{"hop_length": 160, "vocab_size": 32, "init": "kaiming_normal", "shampoo_beta": 0.95, "eps": 1e-08, "precondition_frequency": 32, "epochs": 51.6, "lr_schedule": "cosine_restarts", "warmup_steps": 2100, "weight_decay": 0.03}
Rows from block 6, named by matrix and row number. Rows with one number belong to one channel. Each number is 128 + 32 x the weight over its row's rms, rounded and kept within 0 to 255. All counts start at 0. Numbers have three digits each. After the name is the row's rms in percent of the matrix's.
# filt: filter width-3 conv, dilation 2 (model.blocks.6.filt.weight, 256x256x3), inputs 192-223, a 3 kernel for each
# gate: gate width-3 conv, dilation 2 (model.blocks.6.gate.weight, 256x256x3), inputs 192-223, a 3 kernel for each
filt.53 099:204108089200120101135084112121093130072103156113154122123087119139155139169092125094100096102143202137096114129078189133168081177161091132113079148104160155138179071136211153106131141123089110126161151205136097148177170113077151125119116085143192141189116192109113143079123126110107049165
gate.53 098:145155136162199165151105177138115135137135119147171120098121139168118207176122135169131149205165084146143158127089087103088188116140110089159124124175144173191117169125069102071164154108115169158098153156159138093090165105161127130128140151089168130130082110124129123189139067114137109091
filt.54 099:169137143152150174140078147094156156073147150154128108085100108156110153128158103171124119149118068183124131078130095161083159183108109094170126136085111071102127101098114157098108142164135088164144107107152132122149150161098138151152117090180105115173102095137172152162075180109128068113
gate.54 098:150120118124115139172119117140121103177117093120158082112180168107189079084192129132179118095184170145136103106118108132180136153111044142127117173092187143118222085167135127109070223171146147096120141126141117101128205137095118130127100119233219139138133077154107118071153157112139114121
filt.55 103:198128176162115113083099115131105139134144045180151091107161088062142078106124081163102137101135105098117111103103090128058170171106075155104126141115127083139185140152139161195125135165122096184148153121102131164168145108124120195133149122175137137129191106198151129139057148144108128147
gate.55 099:167131064148108183141139129041120155149168134110079103138184114140160146109159121137119105151144073207064149112143130227137115182125108107152182146132133116146183160124132130106094107148173162101119119176116088129117087113165138100105029119087125135107135162114149168141182155187084143092
filt.56 100:144137097140075104115108127079145135109093145144100165125194113166116131096151144149161132099190112133064106115157167126112152208151127153149082141134128136121165108123157144126080179108110175107116139121168074108160110091137142130117125080178106105124084118093142143173143122123097149120
gate.56 099:137164077088154140086135124105119132175185107097094128145168151137096169171133132131130164137059183115107097136148105092154163150102086080111146139167151114141124124145108170157087120135159137145076158100061123118107139103113105146095058144118134145117097089156142137113166143150094174100
filt.57 100:145113145102149154025115058102119131150109166109125154101143161092143127123126128149110124149096120115153093135105123141137112112119152145103130152196145155113090152105085130113101170126154085125155111116102119158145072081197088168129140145110161165157179156147185154121162158181067119103
gate.57 101:126195081081152130111120133129091151114088109114138130199110139126207131127108157153151137154109159142151142139149183073146148125136114115128079110149150114176111144147151125102148140101097107083126075193152138171121130081108118142109116132183147134182155179173081172120085110101167147123
filt.58 100:125097153079090071118158161174098166174153169060125055142128164110151155094101111151159172124106164150104149097109121123120144150164168110081183113109097138131136119172152186064154176129192144147189167127172150156133137143093144170118095066095165108107137134182133126048155190100144081124
gate.58 099:166124157118160084159171159134120148090116131146103140111192151126141130104170126153104164110109181163128137103093113096111154175076110111148091185142129158142118179167161134111121102132121135117146127176185138122154108122127139191157084150071156132128148139124095124112144142123075150076
filt.59 100:127132128165184098074164123113101147087103095166152187121128119094167220126110093112156117143138118137106105140096078085129078168147169154178099154152156100111109156135076138148144151153110089128111124161087151091109097106151027159124192097149122123144126146088135121119089098108155119127
gate.59 099:147161113086108109129125115138114131116097154132158141138153153097084131100130148145079078060136181143140176072108142078112113149145106102136156129076115165084099080145080159103109155144165128106145129138069064180144215127153126112104223160074158080101156138152125162156109122140119106097
filt.60 100:121069092114139143170042102120105103170110136119182134116143106184029100151131128119124121174135149142143142134081156169111096149085133049137106101180093126179105129142167142142114074104162136143152132172103143124155115113100171161134128142157179123137156142171080102157117107102125122151
gate.60 102:185144122068179161191138123080145069105068200135133139118166178121168188112096130150105139144052141152183109187082133152126132140166152198096078084138195087175116093059128130148142134149144137115128173122097153087071111161141147108143113116141097107166126107115091171192098105169163126142
filt.61 103:197110088138128124131106105144162146053099162136126118165128131158112115129141136185121121141118174086124141115150133193177147103208037131162112158074111128098167131140073110155097109102152051149114168107114047153115119150127084122162134138145129109151064117138153163129053130120146143169
gate.61 098:138124102160120109190114148101088150150094128076074104154081161092107068141088093124164174164093163097201132143100157101200111180123103125157157113168087124147176048141178104139106141146129169130144170138184171093148114130144130124119060130172126112110182140154144126127149150078156111108
filt.62 099:147161119092112109147173193121155101146188116073083096173134125143181145147160112103115195122077120198172116177105097122170147100155093094147139151110114133110141103116119069112066115113149105111098094138131133072128154097153117091125094140089109128108099115056156125088160177175078156139
gate.62 102:192139148182145164079200145140131164104143158101088160122161115115145168126142080196127108064134118180159140142156127141164164103090140118053126168113092162137144099143120121090202165155114122138139208076112069145139107143202124168159102104051134138130151082140122168122097113128132159153
filt.63 097:143158153126137145163149064141138114202059120112168148120109157144093124119122058106120175108192127089177061152070125114174093150162103124147168129138172141161093122117130165110114135105165173127062071088128120110114114143055147138155110130053136190087112097073131104158163112139144113089
gate.63 103:102102083094116097140090155155124170194156158144141091195122128122054087147188072145102156029174107064109139133148171091095152156123114100149167178125065145066168123143116104116146153103115091138177106165137087140110136129192139101108106125148125145125082142171093100116137155093124133142
filt.64 097:125193132128147074142068053146121119168120098115133144123171121117166091149108175108142165138158086163143148141154101166154129161151178128146119071153102135104130131147116105099171085140128105093175140109217196158153112102136140170122092105183105114085186115066128104137143112127151089128
gate.64 099:143152129139149181153125132123082165125102150144118112132140137174134205141096111091171080147050119166123154165103131168154105156145104118156147110104137110124160099137101101158102093111151090116158098083124085070123157166151140129142111101158149152190108122134045112167093161119140116113
filt.65 102:112145131024173143181105188117157099131137134061080136168074197077172156066118161215146160134140106115142102169114111134175081111168077083128059116134082204106143148111133087146166113167142151120166062161136127112105214133144164083149130091127177121110194129096112161095174120154124123173
gate.65 095:183081130156081122061192104172136123121133171145111109098152125104181152137161123072096154114071139124164146079097192157189086111102087182057122175066078198130075156122091083082188117124155088092166158057121139129151119176161070155128171087142162163129161141122135144139096170133193122123
filt.66 102:171141125101121093095145155148139149115175178137087026119189168111140110135141142075102126125145086156160167076127134108147118167090117164122153060086154133099170135168152142080102151095098097162108142151162121111092106085106155153071112154153122147133089165147177098113105190179122167153
gate.66 102:105146194165096189140137185157178096155122097173067147149164106115157207126140144157116108167106164100135147126174135074152118147116129191139109116088158120139146102223157131102102189145147151146120109150133099132111111116044095147097082125139104116100194123109145133136129140150144140081
filt.67 103:205176143113111048159136222132175105135114089118133081116128199145111123123110081167165126146147100098169124126122074118121137072140120161146167107111119137164160124138192174106113165134180154106079110142132141112081203121135134082155155132077088090118177139175122119161069117135181126143
gate.67 102:118129113055118102068164118164154156109128106117067131094081107146124165110105111140132120145145112109110126146101159088124171103091140109186124085084128129112123180120124106107125130154123156106123138072109176134092137178098173137088165143162147138117122203118129135126127155170131173103
filt.68 099:133095175120107162149126099139100080188163093139122174126124058104135096154137105074112108062145115118114136116101098147176144151125186175086161156108161126123126116125123124181094114099131107086137146106142107124149094144112145157186125116176168166133114142191146182142156148130144146121
gate.68 101:136203145133120102138124101181156170145138090113123160109118125103193161087085099159130218146141122176142228135134122114141122104088110139081136103117153114135124148078159121158093126199132178157107164093163162133109177124123093187128107116125129161067141132134122170181137121136055107157
filt.69 101:108143124126040068140140156154144111070082141180151109100117212123074155110123134098170145106101052148163154103105160115132070163189133125134112138104090144116090101118140090122141100099124122117142124103169095117147157169112104125134150117147125098154183093101148105137081138178048134129
gate.69 101:118190172126158156182160182200138095106122109160117092085111153182151064118104089142102107159115093134190108125120121058140123160118144145160121126148127115121159107080115133146156197142140164112126164133123179079139208176170118132123118104142149151086129148125116112165075119188103132158
filt.70 103:138139122095165094117138115087101080135082140113094116100154147151138096086134148170085097137164122137176174103129104101153073097110077110135130115114144129153080197089138176148080097098157085153115088067146135114158111107119171095144139108133130133131160163118075180192159154123117118091
gate.70 101:086167092182071108150163117154102132089102130151082134144193162174118147180117115130117095129094166134149109164151122159098154062117168137138096141105099122136095181088081141122091164138143145132157120132087088141077151110136060116160197144088086126159063119172173058111086147139145103087
filt.71 097:116171107100088068078107157072137146103104120172146171090118143097099100173093080131095090111174147200122141098099124122114127157155128121153170204111107134078103116078125084124134097137143136166070144112101196176168116109106168092112132190134097096059151104109152091070146149151153096113
gate.71 101:108155134120147105191088120128108158144107094129135084139105164170151090110096113158143191112165140139147127156132121119116145073127094076109087188170117200167087157152130140082129130169172159091161135057130105101157142145144177126129191133073130201131119122115146152135133083131152160139
filt.72 097:087148169073150133095156131152135051167129154140152067136140176100126116155143136094104085134121115120147088194115184166177155100078136141111164113139171133133084116098131053177136051057145168101096083141112107108087133151146095110103115145157174101100094139150110160155127148173159163074
gate.72 104:135129144127109173097143143124155188110155127131108090139194134158158140131166165191209194123144183058140090117098129095135123171054203110109152169103146150101109093102138120078132239083198119133158143120144080069072096120141124095133063124168087077133138082115201087101191139085065134052
filt.73 100:126105146119125088150150157098126157080161119129160105179125127153121150105163103134175176080093119089074077094119173103149152139120128185125135192169094146159100166136153130105120127129138156139112126165141110113114088155161120136083102109150096163144131135121109161134157124135158093107
gate.73 107:175109134187193155163166081150076149181102130122116119167142129113189166116155108125123150091075124134173129120148144126177097122155148081167118101128144151165177125160171135153121127156144190167130163208221103096108200145058108135070101098130153169146121123141117130135157107143166101102
filt.74 098:145130118050169187125090109129092130156073104135129090051111075045151122131123109135151120058152171054134098130092138082141127140134133156106106087120108121153147109150144187151090107118146125082085140130097131100099118167098091149119104129123138166139142139161080112151173107111121128116
gate.74 098:139111134129125192127186098124109127129105091153124124147086130098167121147081152167163110115035143118139128124150076141114162140068090168087151117110107101077166121144125114146160123183150111158088132143126154126089155152151122104108098118158161114079106104118128149065132133068145097133
filt.75 098:108103106177088160046124132100098102124118093145149119054137072159088159133169192128143115179122106066165052092177135102141185098119137110061113077143089119109097110160127136113167058056116156131130117119146078131144111137131132140115135223168181103108181153101121134117070140099153076137
gate.75 104:150126089051106128116126127101158094132113158098152082129103130082111135080097086108095115100159139112156173141096145120097085173183102131134079121166191166187099095122129172098112128124130067080126084084116206115118124039122140089126146120175123126152166158138182134172111109135145113143
filt.76 101:109122154163135125139077143095099168153113155101160082127101084180105109141113135117182099169129130161100148134128202132171100132152097088156177151126038139062111163170120117171168105075155137110114096132171098117133135130147209152084077121185162106095161112172106109142107122054110158099
gate.76 100:121121149157119089112190143193131105141106155133093093105159116145131127201073150131109190149133164134160111063154091108143111123125169138182075127095117141115197157156132184095140100145182216130102250160074089138116168102156091115159192065113190079125141080148103083114086141166101116151
filt.77 100:165105098091100100092178168115142122132065104135215101151121149072167119124165170106109139097136120094115144203130141101135144162138149120118108166082107073101141162119151135116177111074162109059181142112130126125179128164037121101106137109060132109059108143188100162109092118166113152186
gate.77 101:160107074143122107118152165136149171129134130166145083127177163158124138109074172152106146118183109179146163162153137150081135156099088198076172201143100123163166113143134186111062204074168125176145120123165127175122115163076122135137087119152122184152066191173144115166118126133114114163
filt.78 097:059154110203135164128121147145140096167129197149154085127127133141135089134148177147152079157161147149160082102076133116127097072109094126079087124142125120116107125168157156136122150141114128169206083149159113143147101142099140154226119145145155150169130148152140094096212182143105167110
gate.78 098:118060098150172124182147176139127132116234149073079156188127180087142109155141120131128134117106106164132169130112183127132114083101088179126147097146116128127096172113072112099118187106143162118206145128102123139067097109239106115114128122077133134133107139052107134074117152108108143097
filt.79 100:106157136112134160118095100173140147106126143193198161109137085142108029149134109078090095178156188084120140120071077099126125143175122144107079122114127122156109071059092109136140133113115110164161108130113113124197111136146144113153125139141163141124130093206147113094112144146059124127
gate.79 103:093137144121103104146155118149177119043153099130160130117153082154130184109119152123116123195204151124145175112119088117139106151174126137081120100075125131085158164118164113211074157150099178188159119127143158137113091146159104108149074118129112120131137145134087108109042154158062104174
filt.80 099:101112101165094086116107090166139149077141182177105110106120152107101150084126176153153093086164146123119121074115126155088114100145125098092072109106113161093188078159163117120108145125160105105167098122136130169181171134122135146095099114181128071100148142132147111103163145082110146187
gate.80 097:128167125154133065134164159081146127083137163114163102131122109120175152125136119151097204145128095167131126113180146144111160079114107101088135174112131132120158079111182137126107148188085100066182101116179132134161128139209104097133080104098068101092117123112097144112133146166080165190
filt.81 099:147113137121124178120196082118116120133046139104145110138142129176169135164144136116154083123156137094122171118105085178144079141080181104100092126124088080048111102054088117115109097125078121136133128102122129073149138168124114112104112134173079117074081112060102100192141095120110115143
gate.81 098:112067150098135129128110104143137107135138130116135134057153134106061151160090106136177170155175154178133151142157126161145169140102131167123120126107095096166158156119168089136163067087105145163197139109137200178185130142137158105150150142092074164133132166165118120068121181180162093235
filt.82 101:128104122144140166171181141085146095151158164098095121124137109202109147109109114175147126092157108224099129190154077085158118142150074101083112125141185081121188048155102107161102115115146127123156151117100140135099163106130174156115114135087118167167135107113102138155125108147108089151
gate.82 097:173116192087139168147092123153146141109170125187110173151103175103112095086117154051193187145125139144093120116103120103104139124100115093150145167122145147110152092084136148085158204146065201141189078122074161118128134128103133137079097173117090083118116181113161138159053117147139086122
filt.83 096:100193091154171160101133099108122100141103136160174180082130122100107151106147139099118099105142161129113113140122162124139089138173104118107118145141175157111138142132169094159077147167124113115122071156130094099153114112010072086167147189171136086099151126107204126126069116121161126062
gate.83 095:156164113154160127090160135127089121082070149153126099098115135176126117147096097180117118121171088111142113147087155214170113123152087150184156158104102167118137192110060114148106145132110092123145143122134122133095174106168150133161106034090154153137172169089139064120138129156125128093
filt.84 096:091087152137169128093135101165161134152156128118148133115127125104160137163150083141122122145155132061120102154130175080128094037152089105155141132080116152148133159134108135107147143145094205145116112115141056138111113158150049073108196134109137079134070130114090163129076095132127145175
gate.84 098:113190137116139165068136122187110154172130159056150173130100130094121169142099134168148109175101077150147166144088126188134176099107103144167127098143105130126118229166089139155130116158166191116149177116118140082093130159164115095110175149145096095132079108074121059153176116152116149132
filt.85 099:106193148178145117144133144163137146103135153076114085127176168100130126101155162081125089125143155150171096078110086085129125113143127114115073153128192159162158127194184158120141159142116139133112123125106086109070147130131090095120085135092126135111134146154092121131116143101106133120
gate.85 107:092120156119161117124119143186042088170169127057107115145117142100153121064159161156125125090157119139066123142077146150131143131140101119092097091216166109149127141157138079166105127102145152073083159134111158096147150103076101162117114164148137149141168114113140093162130143142142131122
filt.86 096:128091092120124150115111161161153183108084151175138153113054095045145128128119101161139101102135155117147150089104112093159128195128139171150136133100108140151092088105081166126131129151076119133186126121183154170140131120160114118104125136168119107097166147111130141130110082120109113133
gate.86 099:182141203091142063130129168101130177107096109129088147174119134141144111126136119119134125116126128133136131121113156136117144142119118105184133157132154149131123194098124087104104136130147121070149128167144132101157129102083141148125121086087143077102146148104102097098119182136116155172
filt.87 098:251166152178110113127171156129129106134170141148099090135121151210128129115072130081107137064086144183164116129105169156124134095121125140124156100139170198163174155134199148163143137166094124130085111131095139075092174157102189141118087085108138163141092132173107140153129118155153120196
gate.87 097:128179168105137126158120159104093143137102134097108104080144140167165105086131152095126132163103196172089116185133044111126111081137143201113152144118152182165153180176080113123120111148091101112143105122170173092126118160061161147100148123119126124156194149128061062137046143179118065134
filt.88 099:069136194119097077146170109166092122144127159148144160066124162196167084123125067114143151169095155116157220149122139086134157081155149170128141103128152145143124165204139123164151104147140151109114108124135103100104128127151124162122117095097162155140122098127154107151099127209174179174
gate.88 100:113196176191060144068126156123159158142162103169086125160123155174178177126138124153110113135184152107143138099145095122156118127075099080052096142162140132100157162202148196132097088144155169119110174131141131160177167124129139138117087141109126106129162101173101134158125081139089139137
filt.89 098:138115147182171178115184079139099074139164156172112137141142142084226137181129162105097127118096084129220109181133077130177109205080128148144119121133171151119114119095150168125082140130151171118086104175133115085104149196140113128173116111116192141162084134124179119062122134141160117084
gate.89 100:087165118129090128157174169132123147124152140128131125149220099162168116146137130207177101136115064177094191114129134090102116150058124207101079095138170130154138110094108152107139102165148092136116115087117100121111168164143135159169105059156115185135096114164115179083190215102176143143
filt.90 103:182126118179074114175183123045069154107077117161112109159140128162165124103081128133133150158071133180108116080123161147102117172125133158106119178099110155119131086141160216075159130179127116091151052090165121121129134108138123146126084080108082056133057142146087154108124190142163084115
gate.90 099:102163064110137114091194151119149098031161207155147112119136125096104164159139151123092180090102112085069122115181180182142130145142157188188073138124136107143103159065114048164142079120106116126105156150101104103116113146180119082156110154100062102159130114082072120165091136178086199183
filt.91 097:144090135113166080157158120145167172130118126148115143127098085079089107099113131121150098048102096141151126190159144081149107119086131124134098170118078179159131134120107135088067097106161101087168169123127144123142105154176117158100170121122110134096120067129161095157117114114181098204
gate.91 097:169112121111117159132151136116159139192122128071102174157151130136119140144125147124161121104104081185107125141116117109160136115142138119156129105118141088176173138192154109149197140117181147114138198185091163147093091118161142134125100126066114134190136117135095155136139099138160143132
filt.92 100:128116136106129192185140078068099090119108109132102107107115153183134151135176110148140191071165175110183107198170097147151129088150164075114145078090135084115162166135210086182145141101145150148148153146137058154110151159139195082137123145137164104103139130127118121128166125172118125153
gate.92 097:110120127092149168125151109111142103138126162146096139151132154110119124188141181104139078136104169129113124110133138098140152158135109111191128155052159121130099111177150107167159078154171148112138117180139150107126121144115131100071160149145147090091211146099149146120155128101156171094
filt.93 096:102102114118164097129141130193134125159128124189109107118152110138124164120218195085071106136136127123082142114076127131148128122102108151171136143131184169130149140150153136122112144121135119132124124171123146075079125152092100097072138124121131161102087092153108130113169140152181141079
gate.93 098:132128200150159099158139166157099178099107059099091136159132109134167138163143076171124160124129128202114110139149131153169139084134079158063152090090117095131158149110065096112136099081163131147117139121102100097108151118182130097148145102135128122104172148136153072085108068071142118132
filt.94 102:127091120133138163166146115144175045106131168159112150147120109117138114116123140108125092124076121154142185131137107121146175131114097114118189094087078131136121131115137113166160103140080124113101086109122173176093204155190155156136085141131174164107105127113089137068104134137170119201
gate.94 096:128157154097161150201138096111105072104107122156096103150170145135083144091116138167131129146163194075179116136119162094136111121109138168116153101093145150050126123138157079123131105120149159151123069134176107112134152159111113171051072122135119138085120171133146104116052094065068107135
filt.95 101:094136150121183139148084078112202125174124128117133176130098157162114101166172169106105096109113159109070135096099063072167177174131161126143127096140118118175071137108099122105165077135120176145166201153088132076105135135111126063049097129120196195114135100118168114180194124151103196087
gate.95 099:123171189118069113139202091165193152095087116149150156145180111127157143205158131096085186152130097140142178141210090125095123116116200140134113125125100141123122120082085103124121111179145118125120073158130065116141109174136108081123158116101106116118119098115112155147092059109121106171
filt.96 098:139083170089151141132118033125124112103157103124110120169150109093175143164134175104104142135124170152096098137154066172109124183162126152114145113113129127053106066122148132171100120165066128176132146131167104173086118143070064164151135136072113126075119159066184111091185101102167178101
gate.96 097:152148191102167096168140165085129082162182079076149131191106177107127165179127145038165114149129158130111131169129127145183094153130141099162152087131119073117087061138066066116159107098106164114161107132132171114101091178120109136137108150091105145133115143167183172129142134099133122135
filt.97 102:167141113119114124198149137084160087134069102143143142117116165079141128092122114083150174139099100111167098082131128064175097118143094146100151088144099119106121103114187128117142138108169182066083136136113162134117146127114160156149131159137178116171129150089057147190081094157107163048
gate.97 102:177152180155181099125068121054130148139128142121132141140174156118164131139166191150153162039158151161123085116123090114124160106055167129154120206157097045163177099113171099168120191124125112085155103130146101109155112112140209113091148109149166078135105112111144149061179066149091118149
filt.98 096:077154138172166181118118115092134061207147161166136157146109144084123129089103112124116132189145095148146124088086111080108133077181124119089151169135160167098147092105155135131165169150078143124149143103110132130131084136095178180143116185109139134142146106150105127114126110102113124115
gate.98 098:156139149098125169087099128074151094126126087092116158190107147167151152154151127139145168075116172104162124117111112168137141138096163103195205178167128154141119143184143130138175134162160099081115136137146066075185153160127097138124067099130134127126055061143215147120131128119110148146
filt.99 101:093121138098153169165073144156081106157170126079173108109102113137148085184119128120155100173185121103155130185055114141145128147131160073106194102150128133082109108085158106123177094150137143133162141087167154097113164086115108161127153076151148089105156135175120139088129157121158148090
gate.99 101:196141108152123107113132093134110176104168163153116043162168148118091105125150169095183176156075118081145139133143164111123138170083132089091145167103096187130167111176227089152070110108112087163159067099108139123165151142120120172082121094177170131101135094211193145051168184075061130145
filt.100 100:175079119131149150073138180177187079132145150090102117136089159176064170122163119091126175214141169146119147091128132095115087142095104239148119096099134154167146171096130166141140164109151187150166196172130148103181101079113094117180204135064089127131216124151131099125058116079086107105
gate.100 101:121147167130130110073120149139168121131146149169127092089138150041074087155166136128082145088215110110107085128122108083161127136157052163187147108070166095155172162191105133093089109087126171141096149111136128180129140088173109078106151126130101061135128165129091104153143082124126160159
filt.101 099:128153179125126123170130149103089119149068085101121156166127135179129074140126129107125105088107129140171043098125202147116150078130149167163142114158117102145141124152113124135113082119115131094111124164121088122137152093181121164105109159096125152098057130168091156161158120116199154094
gate.101 100:128195186054113105136095133133121141147158150102141154178168178161142115099197085175136134111164096087124145208101098163189111163143092141136130100121118153125100165139133095149127102101168114101131157171095167121127148071123138078129122049107117121145164163133139208127149196160178168078
filt.102 098:143092136113131092082106118145192154094133113203121129148108108099087196094102173163112112185128127195105172107165176124086066112131102121108080126103142146106114133120181145138119104099134150109139094099122175084147098173118186091170106135191119111103146087107092137153141071109153192122
gate.102 100:153071198187100167145135124099132155116177090153135138106141112138120115171128123074105133175143107105131179082105069143050086086097116052157138136120153130135140083130113142121114103174161143132183106164111096198161141116141069167164103161158147107115150106136110168115152114090077116178
filt.103 099:159102124107151125118109127130064145135100138194152123151156106177125087107118167137092113027071121135099085113132136120066125082130129140074125197174107128116169098168153102140099208101130068151141085129100086127129116128066210132121130093138124175139144125138169194112107171149074123125
gate.103 098:149109073104125177157134145156117116109136119116097070108150146109105177124139143217126163137108133155158136159128138065114120202151096154098127068110109153125128125119136182125141169148157144153134184128106161150103184118155127127108147142121031142167170116168161075134087116163121079118
filt.104 100:153068065129101113109083092171135176082150238131133072117096136095149144071104138169102109081110152141083103143096069135201140130143104170112121071112111139130134114126142132121136100113102154156173166112183151134137155121176103113172101106177121141185157121129171153129104201141072148156
gate.104 101:131177096149127113104153155104105142129085147146136097114159135184169144117086129146132107112060176145128120089097165154117123129083176131083083105131104154116216089085141158153129122173121139141170223112146100088134178095198149177112127093068144140169100060114140092166138152100095101108
filt.105 099:110153178146152168109134113119151126087158116173116144200111149171118139078115172177104156153143172164149103098156118138115156120107131124142179182101143122167096091135136161121175162189177101156120110123103119131085196094120155094133097110108119129195125195106172072145150116139110110093
gate.105 094:169166117154170118074092138127048134175104129130123065146167098118172133124148115123151141079154142099111117128126140183129159164096051126105167088106178118129125122135202152194133159130132115149064183060145088091129170166112142093130077142100107136141126146116168127125101174048132156107
filt.106 098:133123105149123087087178141098102124146135046108100156155204082164131121069099135169115172133142045102154124121148153128108125082096122105089122158139104138113119129132108124113096171131126207093100114109074091130152135095165226178113070123131159134114165102115104116166170135101177113154
gate.106 097:153177199123196128123137167152092146084096113140113126157072082155103075118123054105181090130117098120103142116134120102080143119090165116107172106137164128129196159157121148120097172123153142118128102073109150105106183081128132151123137152146124128138116128102147086118123176116110111146
filt.107 101:121120170128122183100149107174150118136125113116141116126129102058067160174147158093136120137077093083146101143091122121130156116148131163107124087169168127144115138133154153157158101117129125134142146126110112101054100172084053146149138167135096190117135085145127119170138094172153197123
gate.107 096:198139149130084177181089184086161135137126120081091162142146126122121121139171139167163117177066110103119137115128117066125112180113079202107136165145082114141150189147148106104109147115143143116145116171183144094121112123155158121137151173135101101145126127108076139079124128101109175164
filt.108 099:097182139073151087152060121127092117142125121086115150123130187117125086135160090137111108175161170133114128178111136107105124052160068122131142139179160114131087156154112105118117174061113101150130082151096164141101057081121111205105127134156130112090147138097147108133080180113082124094
gate.108 100:164173120133093109077174140178150128094112130157162075151139188135090138099201142166078123101113132124120161114153165123155081126150108134152149144107134030132117036097106168136085196097131161135101150135116148130146175154124071115117107159135121091139102067162177116165118129154122137136
filt.109 100:083133080160152100145113161140160189149124143190143119178094111173067071113139167154104133068148107153106109125150148086072152184121051171038083128066215140153145120125095133177126121140087079170161136117123117150149163140124113089164122137157151161183087131157104123084155110115183138149
gate.109 100:165126119117096165129123118150104124087118129128096162134198158119179145134089172139093089156132130150160148078169092113088125128104124116120101122139155148128120156148107139097185127155176135162121105157122152096120150130131124094111180097093106087100141129118120128130085123115111118133
filt.110 100:138146151122210141050105115123085136097057120166171136102103161067146080132124143075138095187117137120154115102092117108159095158145140135092168148174087109129147135106190161209056104086084128102142131127121133094162126099079124143141182199139113094089154150156144173104105075140154131136
gate.110 098:114166174142159118184155119085156141140096167119123063125096192113138124102141132090123092150137112175103151100161102090162165106123102148147094159133094163149125173080150111117098126139139185149171104124188108139127149111160138146135099142071148122171189183168102126135136097141153111134
filt.111 097:060129146134077165149121122104098123146093124124149151109100131127161156151093105110165181103084130116117159106129110113108142067095154085139104187156177102141122167092077131162116148125138095108143149125047138096141099134159152158105111107121105107151103151099078103161130100143208091075
gate.111 099:163128120146169116135108135117151104088075153131146136126093162175149147105127148146114017124098105108196114191151141096092145127068126154098088138195143151099141129143116115093128155160137102131134155193169152155166127118110123156133083138144119124149177084133175128147073088154129136192
filt.112 115:124163125153131106142107110159037126143086123129174118080153116145118123139053114092155098125120135166085111084126138134120137170109149139103169160155112170085114109080135129141093090176100154065138079096130096130121161071145099194101156032158149121133127116110109156090095201110149085113
gate.112 110:121122122158109131148173070141077121170079095087121106134155100115105143211067128096177127120117140146147068140117138189138073117094137123105175125133136123143138153090167157106096104174174164099155136093172137113166142143094092156099136127150205073100104161178062158138160160110143081120
filt.113 099:078113133183174210096092159134134124176193174109144149073127112083081119124178095114087113074141170137143180114086118109120164141208102131161172108057135182105134103127124147209150128111086099217115188137040120150086156159115138123089135154092115163132140106140131129118165156090104173112
gate.113 097:090129128142168133149134168049107131172134191064168117166106194111074165122096167104079085110123172155082159069122152109123162148124146138151083129145150124179186133099151103121187104093109131181165131131133101117147089132070163083052093121086149066149138113091121132123120089110122114127
filt.114 100:129117142121132131143147070068114165110160118123105174158157147167139109161125141122130126126118085095150094148142142151091084117109142128104173117118141071204129138137117126109113111153148089083084140171088077062104115149124116111139130092131036153122088094155078105132103106105095173178
gate.114 099:083158155146213097110095169063138124109151130138113130099166130141174120079148132167118105141137115140106209119104160137144185167114130104086140144093126134150097145111053199154133165149097152145141165127077090092072156114165080092119123129081131132169120099114059154178120142163065138132
filt.115 098:109101170123130134136119156142144104189125122074124131114126094077081132151051162141146163156135156141157115141104102183115166035087124127096183131105140121200146189201146098108190121105192179178090120134099174143115092137125194201113138155144109108084097126121078127102187154108135122218
gate.115 097:164208113064070134123117113197108087084144110091083162147143117128077134129145125152148173140108094152145161108083131151162121143106165140142143053154129135135135136178169131168118167147136156143081129114176132146136146136074096172151129108092115167073231159120165084158114197108124131113
filt.116 098:143101124133159122133129100092133163085150177130081126177124081126129117137142132129087174134200144025105118186143205137146104197155119178116074084113151105089094080094173133132115131113108093147106126140197161153163114099104068076096066114128124097129127150089163162131155077099108083099
gate.116 103:081142122183132084107100215118115164142124107149114105136166134128140111151142168090176150145160118131131124098108127168137136109138127145138169159169111102124177190159115151125110141142095167146142125166126174112127109067151122145151100122150168093142064141131093135100129113074153165179
filt.117 097:133112148108146114103136046132116119099074123161145137043133116139155135110136131113136112140140130171131149108106117164115069105113182121149136079165212135100138102135105137151119109158136089108139131110134129094115141140065090125139161145153100119072123096123085132165122101148177142090
gate.117 099:128147154165109154198090077177122105181122141126126133154111135129149114085094117152196133101156170178164100172156119054111110069135155094096099121149132162112149167123156104175132122140103109150173189151112158187191136125109111152164179089124113127127189173180138145088058118079122136129
filt.118 098:114130112165128133153106150132128105170100133157103135099103189135113123089084126143148052133103088161162167077125151131166064145132090139172067150204206147122122111102148142123126110076118163110125179141097147115145112127094159176143119143118120102143146103078065103177137108083091111123
gate.118 098:111134122151134076149140184149088117142143104169163127122099048130130163151108006156146132138139051116167120070112090152119134140133118156120170106158149147118103175112082209209086160161180150157112142088124178078083139203177109133184123108102129169144151042075064155124084140130168088113
filt.119 099:187157158124153129107119156115120120091197137146149143142167137113157161111116139129146075194134195116169169061086077134145105145076142141100121117099119188127082160125136083169092206106069102150145105121098163109133074081116131188168064123083129141178118143121139081111120149162066155119
gate.119 102:088122150128104085137115148098087099135120162197091046153139159175150086112142117155147170176174116171160088168145156131095157189148132129129113079076097088048140113155174195144096194183117133151106151143195198178162199103147067162156103086124062107123086136165200098114089141144109160153
filt.120 100:105143090177083187083148077097103158175097118140139097134149098089120178121133132191159198096160140151105069110149191165130134105141119086125071178165107131096152096124156140141063132169081134123135206115158100111174123136149115158116134140171113135162067100132175117185141105126153114053
gate.120 097:118207134198152122141154079100110124135097110140126113113064161171119148154103083052137189180179108135186126118105088101146100090180168113132187131108160120102145136083097110154187158097152141128110094077188095146137151137125107145108164139145127135115179077179118130102078066104123176157